config.yaml
hop_length: 160
input: "log_mel"
spec_augment: false
encoder_widths: [128, 224, 384]
text_encoder_activation: "swiglu"
text_encoder_bias: "all"
text_encoder_inner_norm: false
text_encoder_positions: "rope"
residual_init: "none"
beta2: 0.99
grad_clip: 1.0
ema_decay: 0.999
batch_size: 64
weight_decay: 0.4
adamw_weight_decay_other_params: 0
Rows from block 5 of the audio encoder of a small contrastive audio-text model, named by matrix and row number. Rows with one number belong to one channel. Each number is 128 + 32 x the weight over its row's rms, rounded and kept within 0 to 255. All counts start at 0.
Before each channel's rows are labels from the 100 clips, of 14976, where the channel reaches its highest value: "band" is the frequency band that holds the peak. Only what is clearly more common there than usual is listed. The data: single notes of musical instruments (NSynth). In brackets: how many of the 100.
# convs0: first 3x3 conv (encoder.blocks.5.convs.0.weight, 224x224x3x3, each kernel summed), inputs 112-223
# convs1: second 3x3 conv (encoder.blocks.5.convs.1.weight, 224x224x3x3, transposed, each kernel summed), outputs 112-223

band: 1000 to 2000 Hz (37)
convs0.1 [154 129  91  79 132 122 113 122 111 107 159 168  81 166 162 131  66 144 119 118  76 118 110 125  88 138 158 117 110 145  94 154 173 117 128  84 108 102  76 174 137 154 152 103 186 179 122 189 115 166 133 168 145 113  86  84 216 100 147 147 160 131 132 133 108 138 126 123  88 167 112 122 179 176 142 126  64 167 172 129 107 107 166 135 169  57 176 138 127 133 147  95 147  77 114 130 118 135 160  64 109 122 101 136 128  98 107 111  76 115  99 140]
convs1.1 [110  92 118 120 170 147  75 140  93 188 127 107 147 172 139 127 157 134 109 114 103 166 108 135 181 133 127 151  83 132 154 139 102  55 137 162 174 128 156 167 136 134 150 149  99 146 135 180  51 147 121 131 137 110 115 146 144 137 101  73 185 112 129 123 157 134 152 115 143  84 141 133 144 117 173  87 141 102  92 130  95  82 114 133  67 146 111 124 172  93 123 150  96 134 125 187 146 159 169 147 109 202 187 114 158 119 135 139 177 182 140 153]

band: 4000 to 8000 Hz (56)
convs0.103 [131 101 111  41 116  70 114 111 107 143 138 129 144 113  98 148 100  88 120 108 112 100 135 123 167 118  91 137 118 132 140 139 170  79 126  89 103 118 135  82 136 118 147 223  92  89 110 112 131 156 126 236  92 157 147 108 148 130  94 109 103  89 142 102 152  86 147  66 109 156 115 130 134 105  57  92 110 105 143 133 114 111 112 155 108 152  37  84 157 127 131 171  80  73 181 124 154 130 165 112 148 115 184 140 111 115 166 152 158 168 138 135]
convs1.103 [107 113 113  47 171 104 177 154 131 132 160 121 110 108  61 128 122 148 181  86  86 130 144 103 103 145  66 122 160 163 151  86  90 185 116 131  67 101 148 131 139 165  81 181 101  91 134  83  95  68  84 149 126 121 117  71 122  88 119  92 136  99 131 116 163 147 181  86 121 114 177 115 184 105 103 138 124 118 148 105 191 118 177  86 140 160 162 135 105 190 135 104  93 131 128 132 178  93 138 171 133 110  78 107  75 102 101  83 115 137 142 107]

band: 4000 to 8000 Hz (52)
convs0.11 [172 120 126 151 136 174 199 126 128 145 167 138 163  60 111 122 120 189 182 134 109 111  97 110 101 115  53 145  94 120 134  94 111 117 112  80 104 147 109 114 130 106  94  72 139 128 100 242  65  92 160  88 177 128 132 167 157 170 105 126 158  94  82 193 126 139 164 100 119 139 164  80 114 132 110  91 110 111 148  61 107 178 106 157 122 125 143 130 133 166 138 188 122 129 118 113  68 144  69  91 106 130  92 147 107 107 137 122  89 110 186 166]
convs1.11 [130 158 154 177 108 128 130 137 155 143 117 129 136 122 131  81 167 122 222 173 159 102 109 148 113 110 177 142 186 143 159 143  76  95  95 160 151 148 150 140 126 188 127 100 156 138 122 142 114 170 134 142 149 112 114  48 128 172 173 211 107 119 134 100 150 164 115 138 161 150 191  90  81  73 113 202 154  99 111 108 166  93 141 176 112 123 122 188  99 142 195 154  96 148 111 109 134 117 103 123 149 125 124 146 114 147 178 128 119 130 138 130]

band: 1000 to 2000 Hz (36); 500 to 1000 Hz (33)
convs0.94 [ 88  73 163  86  79 140  62  59 132 153 189 104 117 145 124 153 135 141 159 180 116 115 171 123 109 151 111  71  62 131  59 177 121 161 105 143 102  96 105  97 133 142 119 139 137 120 152  57 120 135 174  74 146 122 147 154 107 105 118 143  88 148 148 140 109 157 112 135 193  79 120 106 127  80 148 111  79 135 127 129 121  80 125 134 101 118  98 120 142 113  94  92 141 107 150 109 114 104 151 172 146  88 151 108 137 100 122 114 168 136 141 102]
convs1.94 [147  65 136 101 107 113 150 105  95 137 129  90 122 108  90 105 104 187  87 121 122 117  95 133 132 149 125 102 139 226 156 133 158 138 103 148 179 145 133  89  86  97 144 178  85 111 116  80 110  77 121 126 107 142 143  98  71 131 106  91 109 102 149 121 105 143 136  97  99 182 172 140 197 168 188 118 198 117 113 127 111 157 142 107  88 154 127 134 125 152 196 137 104 200 125  93 115 152 100 127 144 167  94 157  77 125  95 107  70 141 167 132]

band: 4000 to 8000 Hz (58)
convs0.180 [120 143 121 180 162 113  80  86 127 152 155  86 101 130  99 109  62  92 119 167 169 154 158 134 112 146  97 185 131 113 133  93 121 168 116 187 116  55 159  62 148 196 118  74 130 144  84  86 144 148 196 111  79 133 108 111 119 194 114 146 122  88 101 159 129 133 197 114 127 136 149 139 140  75 148  67 133 226 137 171 137 174 146 114 129 142 135  81  65 144 115 110  99 136 138  82  96 119 132 111 133 163  91  77 199  96 140 130 168 143 129  75]
convs1.180 [ 85 133  91  97 113 179 213 106 110 129 110 132  57 150 104 179  71 175 170 130 132 105 159 148  88  98 162 128 131 124  43 142 149 113 123 136 138 166 162 120  77 115 138 131  92 145 152 106  69  88 150 117 113 132 144 131 139 111 104 103 121 101  57 137  52 204 120  93  90 163  61  96 133 138  84 139  94 133  95 160 197 127  68 152 136 108 117 159 102 105 124 126 173 112 118 119  94 181  89 138 161 162 104 111 121 173  69 125 173 139 131 129]

band: 0 to 250 Hz (46)
convs0.192 [130 140 143  40 145 146 199 124 124 106 139 152 120  83 138 144 102 124 190 105 144  86 141 127 115 110 152 148 132 103 110 175 159 134 157 138 177  88 149 100 141 113 125 101 122  94 165 133 106  53 150 102 173 150 128 120 136 151 249  73 128 178  90  92 140 126 108 105 101 139 144  89 104  92  80 148 153  71 151 120 101  98 175 158 118 114 125 119 150  70 134 114 121 175 110  78 170 151 175  81  73  98 148 148 151 119 110  69 125 159  60 140]
convs1.192 [111 104 125  99 120 113 151 147 115  73 100 102  85  90 128 133 141 117 160 173 191  97 107 155  91 106  91  93 184 142  79 105 144 147 153 155 112 127 145  71 119 135 146 109 133 167 131 101 203 114 119 121 137 112 122 152 118 177 153 202  58 165 117  75 168 126 128 146  93  60 144 153  88  80 146  89  78 209 181 147 106 112 136 106 155 127 114 128 104 111 167 164 195  83  52 178 110  86 118 140 140 151 133 118  89  87  88  99  90 111 126 142]

band: 250 to 500 Hz (82)
convs0.26 [143 151 127 115  85 136 154 137  96  74 105 125 182 110 137 159 162 123 173 144 125 154  96 157  82  58 109 163 136 102 108 148  82 153 124 103 106 102 109  54 134 157 194 106 151 170 159 125 143 100 147 122 121  68 156 115 141 162 107 172 124 137  88 122 159  90  98 107 117 126 131 157 178 135 152 118 102 130 103 164 103 106 106 147  92 130  49  84 158 114 146 135 105 114 162  93  98 163  95 126 133 140 149 123 157 108 130 110  79 127 126 115]
convs1.26 [ 45 163 141 179 134 115 127 123  77 137 165 155 144 148 103 118 115  46 132 143 101 155 210  72 137 122  85 146 137 169  99 160  72 138 167 161 125 174 129 132 123  98 124 144 103 144 110 121  80 135 124 109  94 120 129 120 108 112 123 156 150 101 154 110  86 107 124 194 131 130 115 146 146 146 170 102 164 109 153 127 107 145  47 135 174  96 174 125 179 174  96 125 185 132 173 115 147 191 131 167 157 151 168 204 153  56 118  77 104 119 113 191]

band: 2000 to 4000 Hz (68)
convs0.161 [110 169 111 123 139 132 132  93  88 126 155 145 146 167 168 150 135  70 166 142 147 144 122 126 183 107 113 149 124 150  91 107 134 108 178 113  46 155 135 136 120 117  75  90  71 142 133 123 179 104 136 151 164  92  79 130 132 107 142 149  92  73  98  91 122  73 157  98  72 137  80 118 152  51 116  76 142 162 129  98 105 123  89 167 139 114 135 129 112 177 163 123 111 131 125 173 165  96 114 136 144 111 200 134  50 224 143 114 133 142 143 136]
convs1.161 [123 127 146 136 133 120 153  75 148  94 144 159 142 131  92  84 175  69  80  75  81  94  99  92 109 112 172 101  82 123 170 131 128 143 128 175 147 118  76 102  87 169 122 181 120 188 116 178  70 123 142 108 112 160 132 125 139 104 126 139 134 131 166  91 161 119 117 143 105 137  72 131  96 147 118 112 107 126 118 104 157 147 153 128  92 101 117 132 141  83 164 111 132 102 193 116 118  63 108 119  66  67 166 119 134 114 165 151 140 119 150 108]

band: 250 to 500 Hz (46)
convs0.58 [114 145 174 117 134 116 137 137 128  90 163 134 163 173 141 145  96 171 141 134 167 101 165 135 143 129 138 157  71 140 144 126 115 118 124  73 153  97 167 140 171 157 146 121 153 119 151 176 151 123 126 161 142 137  65 119 106 113 149  71  99 114 130 122  98 164 129 156 136  74 101 132 164 106 209  93 168 136 128 145  88 125 187 100 183  84 113 169 148 137 167 173 177 117  84 101 138 144 151 100  41  74 143 147 127 150 106  97 124 144 159  90]
convs1.58 [146 148  65 118 177 111 140 186 127  94  89 150 187 173  67 129 152 106 131  50 131 113  66 116 105 160 118  86 175 164 110 141  84 131 142 153 154 150 133 124  87 150  88 119  89  86 100 152  17 119 134 190  39 101 109 105 134 128 124 138 146 188 125  84 118 165 182 138 131 127 132  76 147 143 111 156 141 109 126 137 145  94 120 109 147 160 142 140 145  94 185  77  87 155 145 100 128 116 174 158 156  76 206 106 124 127  99 119 114 139 152 121]

band: 250 to 500 Hz (60)
convs0.25 [109  92 194 131 104  74 162  92 113 178  57 163 141 134 132 159 167 127 135 106 136  74  63 141 128  89 138 168 127 126  74 169 130 167  77 108 154  94  93 103 118 118 104 140  75 140 158 141 141 134 140 129 159 166 131 112  96 163 149 132 142 142 164 117  64 158  76 132 106 139 204 129 103  79 102 186 159  82 136 112 147  95 162 146  76  99 138  68 138 102 120 123 158 171  90 105 130 174 104  36 121 129 174  98  85  59 109 124 144 158 144 143]
convs1.25 [200 117 127 161 104  84 116  79  90 147 147 163 113 109 119 107  92 115 152 135 134 106 119 121 119 140 146 150 120 155 102 100 109 121 162 196 147 139 133 121 147 146  91 162 119 172 165 143  94 151 182 119 187  90 123 144 194 105  49 159 113 140 109 118 138 121 131 178 164 123 150 136 103  68 134  87 115 141 138 125 155 165 132 102 142 145 116 199 124 183 115 121 163  57 117  49  85 173 150  93 130  90 142  98 139 112 135 121 147 167 125 164]

band: 0 to 250 Hz (51)
convs0.177 [117 138 134 108 137 127 127  86 128  90 123 178 105 107 118  68 146 120 115 131 102 108 111 165 166  96 152 179 110 138 135 152 127 147  97  68 101 112 133 106 142 219  81 118 117 178  82 108 150  90 176 132 126  87 118  74 137 111  92 137 124 153 108 123 126 102 106 167 173 129 100 138 137 134 121 104 172 155 126 163 129 122 173 105  85 148 109 132 117  81 134 117  98 153 143  77 127 157 132 111 192 121 100 108 170  90 165 122 115 117 100 100]
convs1.177 [119 104 133 110  93 120 153  93 107 113 159  81 149 132  92 108 144 183 127  90 167 137 129 132 150 102 160  62 132 163 150 122 121 179 118 120 187 109 140 122  84 130 131 162 131 125 142  59 102 139 151 142 137 137  98 163 140 152  58 104 145 138  90  95  91 114 126 108 184 143  86 212 111  85 111 136 118 163 161 144  93 165 113 142 164 129 148 147 119 139 159  69 121  73  91 121 120 145 146 161 166 131 129 118 134  83 181  98 107  50 106 157]

band: 250 to 500 Hz (74)
convs0.207 [ 98  86 159  98  86 118 170 170 127 166  59 123  76  42 108 160 110 119 154 133 116 149 145 119 109  98  87 106 102 130  62  89 116 146 121 144 118  74 115 111 105  51 180 119 111 161 124 137 134 178 137 176 139 168 100  50 138 151 160 159 117  89 139 122 115 128  84 128 143 128 105 168 141 103 100 121  16  42 161 169 105 112 125  84 117 150 135 155 145 173 137 122 157 181 106 130 131 115 144 135  61 127  79 143 167  64 136 115 192  89  85  96]
convs1.207 [ 87 123 136 164  67 166  76 174 104 153 158 166 100 117 168 143 104  93 114 101 179 112 120 121 102 141 137 147  75 191 117 164 100 189  97 100 172 100 121 160 172 148 176 142 127  87 118 135 109 154 160  97 176  84 177 156  89 102 111 154 137 106 131  93 133 132  86 117 117 162 154 144  99 158 137 160 109 123  78  85  99 201 108 141 115 135 136 101  84 127 121 114 120 173 207  70  97 131  94 118 150 131 167  93 165 152 123 115  97 129 154 131]

band: 4000 to 8000 Hz (65)
convs0.62 [163 125  98 154  93 158 126 115 115 104 152 124  95 199 116 162 104 122  66 211 113 128 118 147 134 142 110 145 100 113 194  82  30 129 176 157 156 133 104 167  86 122 130 156 149 132 137 132 163  93 145  88 166  99 144 148 107 143 159 135 124  93  97 148  89 163 141 148 109 138  72  96 174 105 118 111 154  88  98  74 130 135 135 138  87 119 160  93 129  81 103 133  96 135 165 148  80 165 116 122 106 144 101 120 142 160 135 168 101 182 169 132]
convs1.62 [123  94 121 142 123 147 128  84 114 136 114 114 135  90 135  51  85 112 121 165 145 162 124 152 111 102 113 121 132 150  50 141 142 160  64 101 118 130 142  94 124 144 134 116 159  87 107 167 156 179 196 119 149 148 107  96 122 114 117  50 163 123  60  85  99 172 101 129 145 117 130  59 129 119 159 137 151 159  71  91 150 107  60 143 149 162 157 133 104 149  83  67 137 156 181 161 115  70 135 170 157 136 118 127  71 115 138 117 121 121 111  88]

band: 0 to 250 Hz (32)
convs0.219 [111 140 121  86 105 102 139  97  81  90 136 123 125 103 162 119 127 129 138 110  66 133  83 163 118 114 126 125 146 153 117 132  79 153 116 108  99  86 172 107 114 201 150 158 117 107 119 108 102 143 118 148 161  70 155 163  85 149 114 106 156 100  95 103 201 144 101  95 152 114  83 189 161 157 169 142 147 153 126  79 124 106 154 205  81  95  85  60  71 146 137 106  95 122 172  84 145 115 109 200 192 146 124 105 124 121 174  69 132  76  65 116]
convs1.219 [141 140 155 152  95 129 143 131 129 237 109 100 139 136 158 119 122  98  72  89 145  67 122 109 174 107 159 131 105 120 123 115 134 173 119 107 164  90 164 137  78  81 126 176 159 100 159  76 116  73 159 178 182 111  92 162 135  85 111  86  95 188  80 119 138 103 129 131 116 100  73 176 114 125 118  88  92 128 118 152  96 126 131 101 102 141 116 128 123 140 122 133 175  91 153 124 131 132 167 139  93 179  72  86 118  84 143  92 108  81 111 126]

band: 0 to 250 Hz (93)
convs0.10 [100  91 124 147 159 159 134 147 143 113 131 147 159 155 125 112 105 133 122 156 113 151 113  96  72 136 170 149 150 116  99 119 141 115 151 103 119 133  98 108 151 150 167 112 145 149 129 103  95 124 133 142 123  95 106 113 138 162 145 156 127 179 139  49 102  58 126 198 119  64 155 122 138  74  87 108 177 151 125 135 144 149 130 112  68 155 149 123  43 128 128 148  82 101 169  98 125  87 113  74 142 115 163 120 109  59 113 123 126 114 136 103]
convs1.10 [162 148  96 165 198 200 145 137 103 114 135 106 162 159 104 133  96 138  84  81 110 112 145  22 130 150 124  76 103  85  94 157 138 140 139  75 181 178 115 157 139 133 102 134 123 138 153 179  80 125 120 189  83 117 150 126  98 146  91 125 129 124  84 179 127  95 142  83 137 137 101 139 117 136  78 170 145 122 194 109 152 149 120 113 146 127 118 197 135  84 119 149 106  95 103 112 107 164 103  95 146 125  80 107 145  41 156 138 143 135 172 111]

band: 0 to 250 Hz (91)
convs0.88 [189 147 167 127 176 104 147  62 141 116 112 138 164 125 126 184 154  96 113 148 126  66  80 117  81 140 149 102 162 138  75 129  89 106  86  93 155  83 132 121  95 134 111 124 107 146 111  58 141 122 121 187 149 161 162 183 110 136  69 132 119 183 162 100  65 121 129 107 152 110 137 106  98 118 133 148 165 145 127  56 143 117 136 106 104  78 140 189  91 122  99  45 146 139 145 128 156  95 110 117 117  53 155 180 105 111  80 152 103 198 123 134]
convs1.88 [200 139  92 138  99 116 109 154 103 174 156 115 137  56 151 112 171  63 116 109 111 157 152 109  93 127 107 135 139 125  95 154 116 156 106 123 140 135 141 108 152 167 122 143 115 164 117 150 159 139 158 142 113  73  98  68 138 144  39 107 139 173 166  54 138 117 134 105  62 123 107 102 201 153  55 142 134 124 177 141 140 171 112 116  79 164 138 119 140  54 129 123 152 150 100 102  86 133 168 112 122 171  79 165 137 118 118 156 147 155 124 170]

band: 250 to 500 Hz (60)
convs0.118 [176 136 133  86  93 135 118  90  42  82 143 139 153 151 113 146  81 133 161  77  99 125 172 164 119 132 129 121 108 151 119 145 116 169  81 101 161  65 114  24 127 174  52 133 120 112 182  47 106 121  98 113  79  88 161 121 144 137 159 107 143 124 140 129  70 135 103 171 129 146  99  87 109 102 149 122 108  66 138 136 128 121 168 139 139 106 112 143 181 186 146 109 166 106  94  42 186  66  97 113 135 159 127 130 110 172  93 126 124  96 153 159]
convs1.118 [163 111  80 108  68 119  91  89 115 108 102  99 180 103 143 140  82 107 156 106 173  72  82  81 183 146 134 102 129 119 134 146 118 121 136 184 120 141 110  85 120  97 137  81 191  84 135 119 186 175 166 163 125  94 118 145 130 115 142 152 154  76  95 133 151 122 165 154 185 153 125 166  52 110 179 159 120 174 102 147 112 181 154 137 166 139 165 101  99 130 119 146  99 134 122 120 127  96  97 125  76 149 131  91  96  53 176 130  85 134  87 128]

band: 4000 to 8000 Hz (61)
convs0.145 [ 99  43  88 180  86 108 134  85 173 109 106 121 141  65 148  86 143 147  79 147 159 143 116 209 122 129 104 136  99 112  97 184  98 154 105  95 124 178 107 116 154  92 125  78 130 106 125 108 133 148 171 166 106 145 118 108 169 215 132 140 128  99 131 182 150  92  96 120 181 117 127 141 142 117 128 137 168 108 157 137 162 118 113  98  86 108 171  71 110 167 134 136  99 128  67 168 183 101 148  82 125 129 157  65 117 159 142 165 121 116 130 122]
convs1.145 [ 97 156 111 152  67  93 124 119 125 101  84 105 103 125 163 207 154 154 125 158 165 145 117 120 135  80  73 151 138 196 120 152 190 143 110  74 128 144 188 113  92 115 108 144 147 111  67  88 138  97 151 125 107 144 158 188  81 148 103 103 143  79 189 133 130 151  89 111 153 160 116  89 167 141  82 115  90 162 103 110 242 112 121 159 130  82 133 145 100 116 123  76 168 120  95 148 163 116 105 106 119 119 142 123 130 158 146 115 187 105 104 153]

band: 1000 to 2000 Hz (42)
convs0.214 [134 148 135 123  78 123 161  99 170  93 105 120  92 165  64  81 146 125  67 131  78 147 132  80 166 109  81 150 126 166 133 137 114  98 144 176 148 121 143 116 134 193 144 130 111  62 195 160  94 177 150 145 184  60 143 153 162 113 193 187 124 113 113 126  89 117  75 119 135 113 142 147 109  89 135 135 146 131 122 118 180 140 163 123 141  84 149 101 181 116 145 100 137  67  63 118 187 102 135 114 118  94 136 138 140 167  98 119 147 115 150 107]
convs1.214 [137  84 125 126 120 118 185 127 124  59 123 165  92 145 110  96 127 142 114  74  89 128  98 135 116 136 170 141 167 117 203 141 114 123 124 155  91 139 118 163 136 129 140 133 108 156 136 136  85 162 142 122 143  99 178 132 109  59 142 109 117  93  82 128 129 137  97 148 175 125 154  82 113 123  91 167 110 115  94 150 135  66 124 121 134 145 133 152 123 191 164 171 110 107  87 142  98 110 210 106 116 165 157 125 184 112 171 167  71 171 126 173]

band: 0 to 250 Hz (38)
convs0.117 [101 182  93 164 105 113 200 142 134 106 175 109 155 118 123 116 131 104 191 133 127  95 106 116 111  97 125 165 152 155 130 164 153 189 136 144 100 181 143 146 149 136 152  92 165 101 167 172 109 104  74  93 160 144  85 145 126 159  82 162 109 131 190  84 117 145  89 106  65 164 142 109 112 131 200 133 173 145 133  95 103 213 149 160  79  86  70 109  55 152 155 134 171 182 114 123  92 124 107 159 177 132  81 143 125 186 105  79 124 122 160 186]
convs1.117 [108 158 153 123 115 157 111 114  92 102 106 117 140 143 144  97 122 106 126 195 102 121 128  84 201  94 138 162 158 115 100 151 112 119 142 117 118  59 111 102 146 100 128  89 120  45 166 166 130 110 128 112 156  96 179 131 107 103 107 128 114 146 138 135 117 174 116 129  97 114 102 182 140 103 150 106  47 143 151 136  74  53 136 113 162 166  55 102 147 126  98 106 114 134 140 167 127 180 203 121 143 108 143  95 196 119 174 113 166  96 127  93]

band: 2000 to 4000 Hz (57)
convs0.85 [155 166  62  86 158 181 135  72 103 107  95 123 152  99 182 134 161  93  82 138 135 124 121 121  85 135  89 105  91 143 166  93  89 164 111  93 173 151  87 133 104 135  92 109 108 152  90 147 142 123 106 126 107 108 104 184 123  93 141 118 140  91 181 167  87 141 167 220  90  63 101  94 110 105 124 115  72  98 149 127 125 133 127  69 177 107 142 145 126  91  89 116 118 151 127 127 122 177 152 137  80 168  80 169 124  74  98 115 126 113 141 116]
convs1.85 [147 112 131 109 113  86 151 171 170 137 172 140 137 142  80 153 131 128  94 142 119 171 102 117 129 141 147  97  97 116 189 109 191 160 159  89 118 196 151 126 143 150  85 105 157 160 122 132 134 124 122 113 152  71 158 150 165 128 112 109  80 129 128  67 107 171 114 133 133 110  41 116 187 177 148  80  56 122 107 112 147 124 144  73 109 152 107 126 215 120 138 142 178 164 118  93  40  64 174 146 148 114  92 143 126 151  99 138 150  89 179 177]

band: 250 to 500 Hz (65)
convs0.157 [113  78 147  92 114  95  81  69 115  73  86 125 152 159  73 180 140 107 133 124 100  95  29 125 143 146 117  90 172  82 146  56  84 111 136 116 124 128  39  98 141 134 133  98  91  82 119 125 114 101  75 164 105 149 141  54 161 154  82 113 186 160 140 102 103 162 107 119 143 161 124 124 167 123 102 109 157 114 142 116 121 142 180 107 114 107  85 173 120 152  90 176 128 113  90 134 139 122 143  92 112 127 167 137 152  87 177  73 147 139  94 126]
convs1.157 [170 127 160 137 113 151 116 119 136 109 144 135 182 121 148 129 118 185 157  74 150 154 141 107 103 180 105 138  57 102  87 145  97  78 150 155 132 169  86 171 129  98 183  95 140 123 111 131 110  82 161 115 149 149 164 144 123  82 123 153 100 121  77 136 131 146  99 107 146 138 152 114  66  66 121  60 153 109 171 149 143  92 219 153 128 116 124 105 132 125  53 150 122 123  84  59 132 119 103 127 164 133 128 115 140 112 103 140 111 140 126 123]

band: 0 to 250 Hz (48)
convs0.223 [131 112 140 163  76 143 110 146 161 131  91  85 115 132 143 141 105  99  35  85 148 127 132 164 145 101 139 124 131 164  94  53  98 135  86  74  93 134  93 145  44 189 173 137 139 140 124 202 118 123 117 108 175  88 158 155 172 116 120  86 114 111 160 129  99 101 110  92 147 146  69 130  97  71 104 136 109 144  98 110 121  99  72 123  74 154 116 134 163 138 127 124  62 100 111 111 140 110 123  42 147  70  92 129  92 134 155 156  77 130  99 119]
convs1.223 [ 95 169 153 104 122  96 123  91 130 134 185 141 119 210 117 138 130 144 103 147 110 116 145 147 120 153 181 134  91 118 137 163  99  98 164 196 112 143  23 137 142 115 100 128 142  94 162 116 119 133 164 120 128  72 109 114 147 143 187 113 153 159  95 130 154 144 144 154 137 169  94 156 145 164 134  86 147 160  93 164  58  99 139 189 157 101  91 136  94 146 142  68 168 174 127  92 218  66 154 153 110 172 156 175 135  99 118 106 125 134 134  60]

band: 0 to 250 Hz (81)
convs0.182 [ 55 132 159 140 201 119 103 130 156 148  99 122  67 116 102 124 161 156 123  78 126 136 140 110 130  71 145 131  66  97  57 105 153 143 132 136 149 159 123 123  79  98 115 131 190 127 136  60 111 101 170 133 108 113 104 136 127 113  98 105 135 149 166 131 144 101 142 118 151 156 114 152 173 110 184 151 110 131 139 172 107 145 163 103 156 135 161 152  47 111  96 175  96 108  62 119  90  74 115 128 106 176 163 128 164 104 158 123 103 166 111 149]
convs1.182 [102 138 125 118 122  86 131 170  81 144  99 152 167 150 106 102 172 118 123 151  72 120 147 182  91 130 108 121 110 174 106 166 136 115 113  76 159 116 167 111 145 135 179 140  80 141 108 155 138 136 105 163 103 143  75 146  78 159 145 132 148 117 157  88 184 109 113 110 129  93 128 201 128  94 146 150 134 135 139 130 105 118 140 145 179 160 119  66 133 145 151 119 149 130 178 157 126 135 115  89 143 146 162 167 121  97  77  83 100 131  86 191]

band: 500 to 1000 Hz (41)
convs0.42 [133  78 158  75 113 127 139 149 107 111 106 106 128  91  95 182 131 108 165  88 110 178 143 161 147  84 168 109 105 144 169 147 144  95 146 149 166 153 107 114  63 158 127  15 148 151 139 108 133 169 134 128 116  97 161 102 106  84 132 102 162 112 126 131 117 186  94 103 146 103 105 101 165 100 132 157  97  76 125 115 146 107 100 160 137 133 181 130  99 154 142 157 100 125  95 129 101  97  77 145  98 172  91 147  86 138 127 194 117 101 142 136]
convs1.42 [102 138 134  44 169 165 164 190 128 105 139  92 154 138  89 161 179 143 139 132 174  89  78 131 186 114 195 162 152 171 133  80  82 135  79 153 106 156  80 101 151 121 109 118 132 118 177 191 161 131 126 159 134 134 150 155 189 117  98 111  64 100 115 155  90 114 168  41 185 138 116 161 129 172 114 160 111  91 107 179 100 147 119 127  87 141 137 154 119 137 102 127  80 119 179 128 145 151 139 168  85 112 102 110 150 170  84 165 152 138 102 148]

band: 500 to 1000 Hz (87)
convs0.208 [133 100 108  57 118 167 173  92 141  90 110 155  94 150 121 141  94 166 137 132 123 117 129 116  85 124 142 120  75 133  93 187 141  62 154 126 115  37  96 138 167 104 160 128  51  85 113 112 138 135 132  91 143 116 127 179 109 130  64 203 102 160 114 124 147 138  70 160 120 107 163 116  99 144  95  89 133 147 107 122 129  45 172 154 108 177 104 107 128  94 122 107 104 121  67 170 114 118 141 153 145 115 149 105 130 133  94 119 124  78 196 117]
convs1.208 [103 133 164 190 109 136 197 115  57 159 175 125  82  86 126  99 176 114 106  85 114  86 171 132 124  94 125 121 139 132  95 131 126 126 165 173 134 164 164  99  72  55 142  90 151  79  85 161  70 107 140 134 127 111 122 172  80 131 134  85 124  70 163 102 105 134  71 176 166 147 122 100 146 102  95 134 177  95 149  61  87 127 131  73 101 158 114  76 125 128  86 172 163 123 125 122 143 155 163 123 137  91 123 151 123 110  93 172  91 178  86 143]

band: 500 to 1000 Hz (36)
convs0.146 [137 138 143 111 196 137 101 144 162  85 115 136 107 132 133 105  88 154 121 134 112 159  95 162 110 104  92 196  91 120 112 124  65  66  84 158  98 143 181 123  89 154  80 104 101 103 149 148 111 167  95 125 163 126  71 110  93 115 156 111 143 168  71 111 169  92  97 140 182 106  89 104 134 144 126 105  97 116 144 146 174 102  62 152 100 120 116 131 140 110 103 140 136 156  97  93 118  79 119 103  86 130  78 172 157 109  78 200 146 114 176 109]
convs1.146 [112  74 128  90 104 133 146 119 136 132 148 134 133 148 107 107 115 105 118 153 149 134 120 161 118 192 137  80 127 182 105 158 179 143 176 102 188 122 107 114  67  78 111 111 138 115 151 126 129 132 119 120 116 171  78 120 110 186 162  97 159  96 143 136 159 101 120 129 107 120 111 129 128 104 136 160 113  99 144 121 180 130 154  98 145  49 150 190 171 147 128  86  78 110 115 118  85  97 170 181 101 109 195 139  69 142 144  69 156 143 116  89]

band: 500 to 1000 Hz (65)
convs0.77 [164 148 106 125 120 106  86 100 138  81 100 130 121 129  83 100 109 188 139 190  95 123 140 107 102 183 111 137  93 102 179 146 102 107 117  97 102  99  75 154 130 185  85 138 103 142 175 140 117 114 105 175 120  78 126 171  86 148 119 100 118 148 163 150 151 106 147  93 137 122  97 134 106 143  91  78 139 158 155 165 153 100 132  97  70  93 147 114 120 124 130 105 122  78  65  95 139 167 146 101  93 145 147 116 140 124  87 134 128 124 106  72]
convs1.77 [ 88  96 101 135 152 128 162 114 120  78 169 189 168 132  81 110  62 112  91 115  36 139 148 129 209 131 135 128 122  99 130 153  25 104 167 118  89  86 150 118 135 106  77 155 109  93 132 115 137 135 137 160  72  97 188 122 120 125 155 138 158 126  77 136 112  66 133 145 109 150  62 125 128 121  98 203 153  69 126 111 129 155 177 124 195 122 116  93 178  86 134 108  93 141 157  91 129 177 159 112 129 132 173 165 107 174  97 152 130 115 153 120]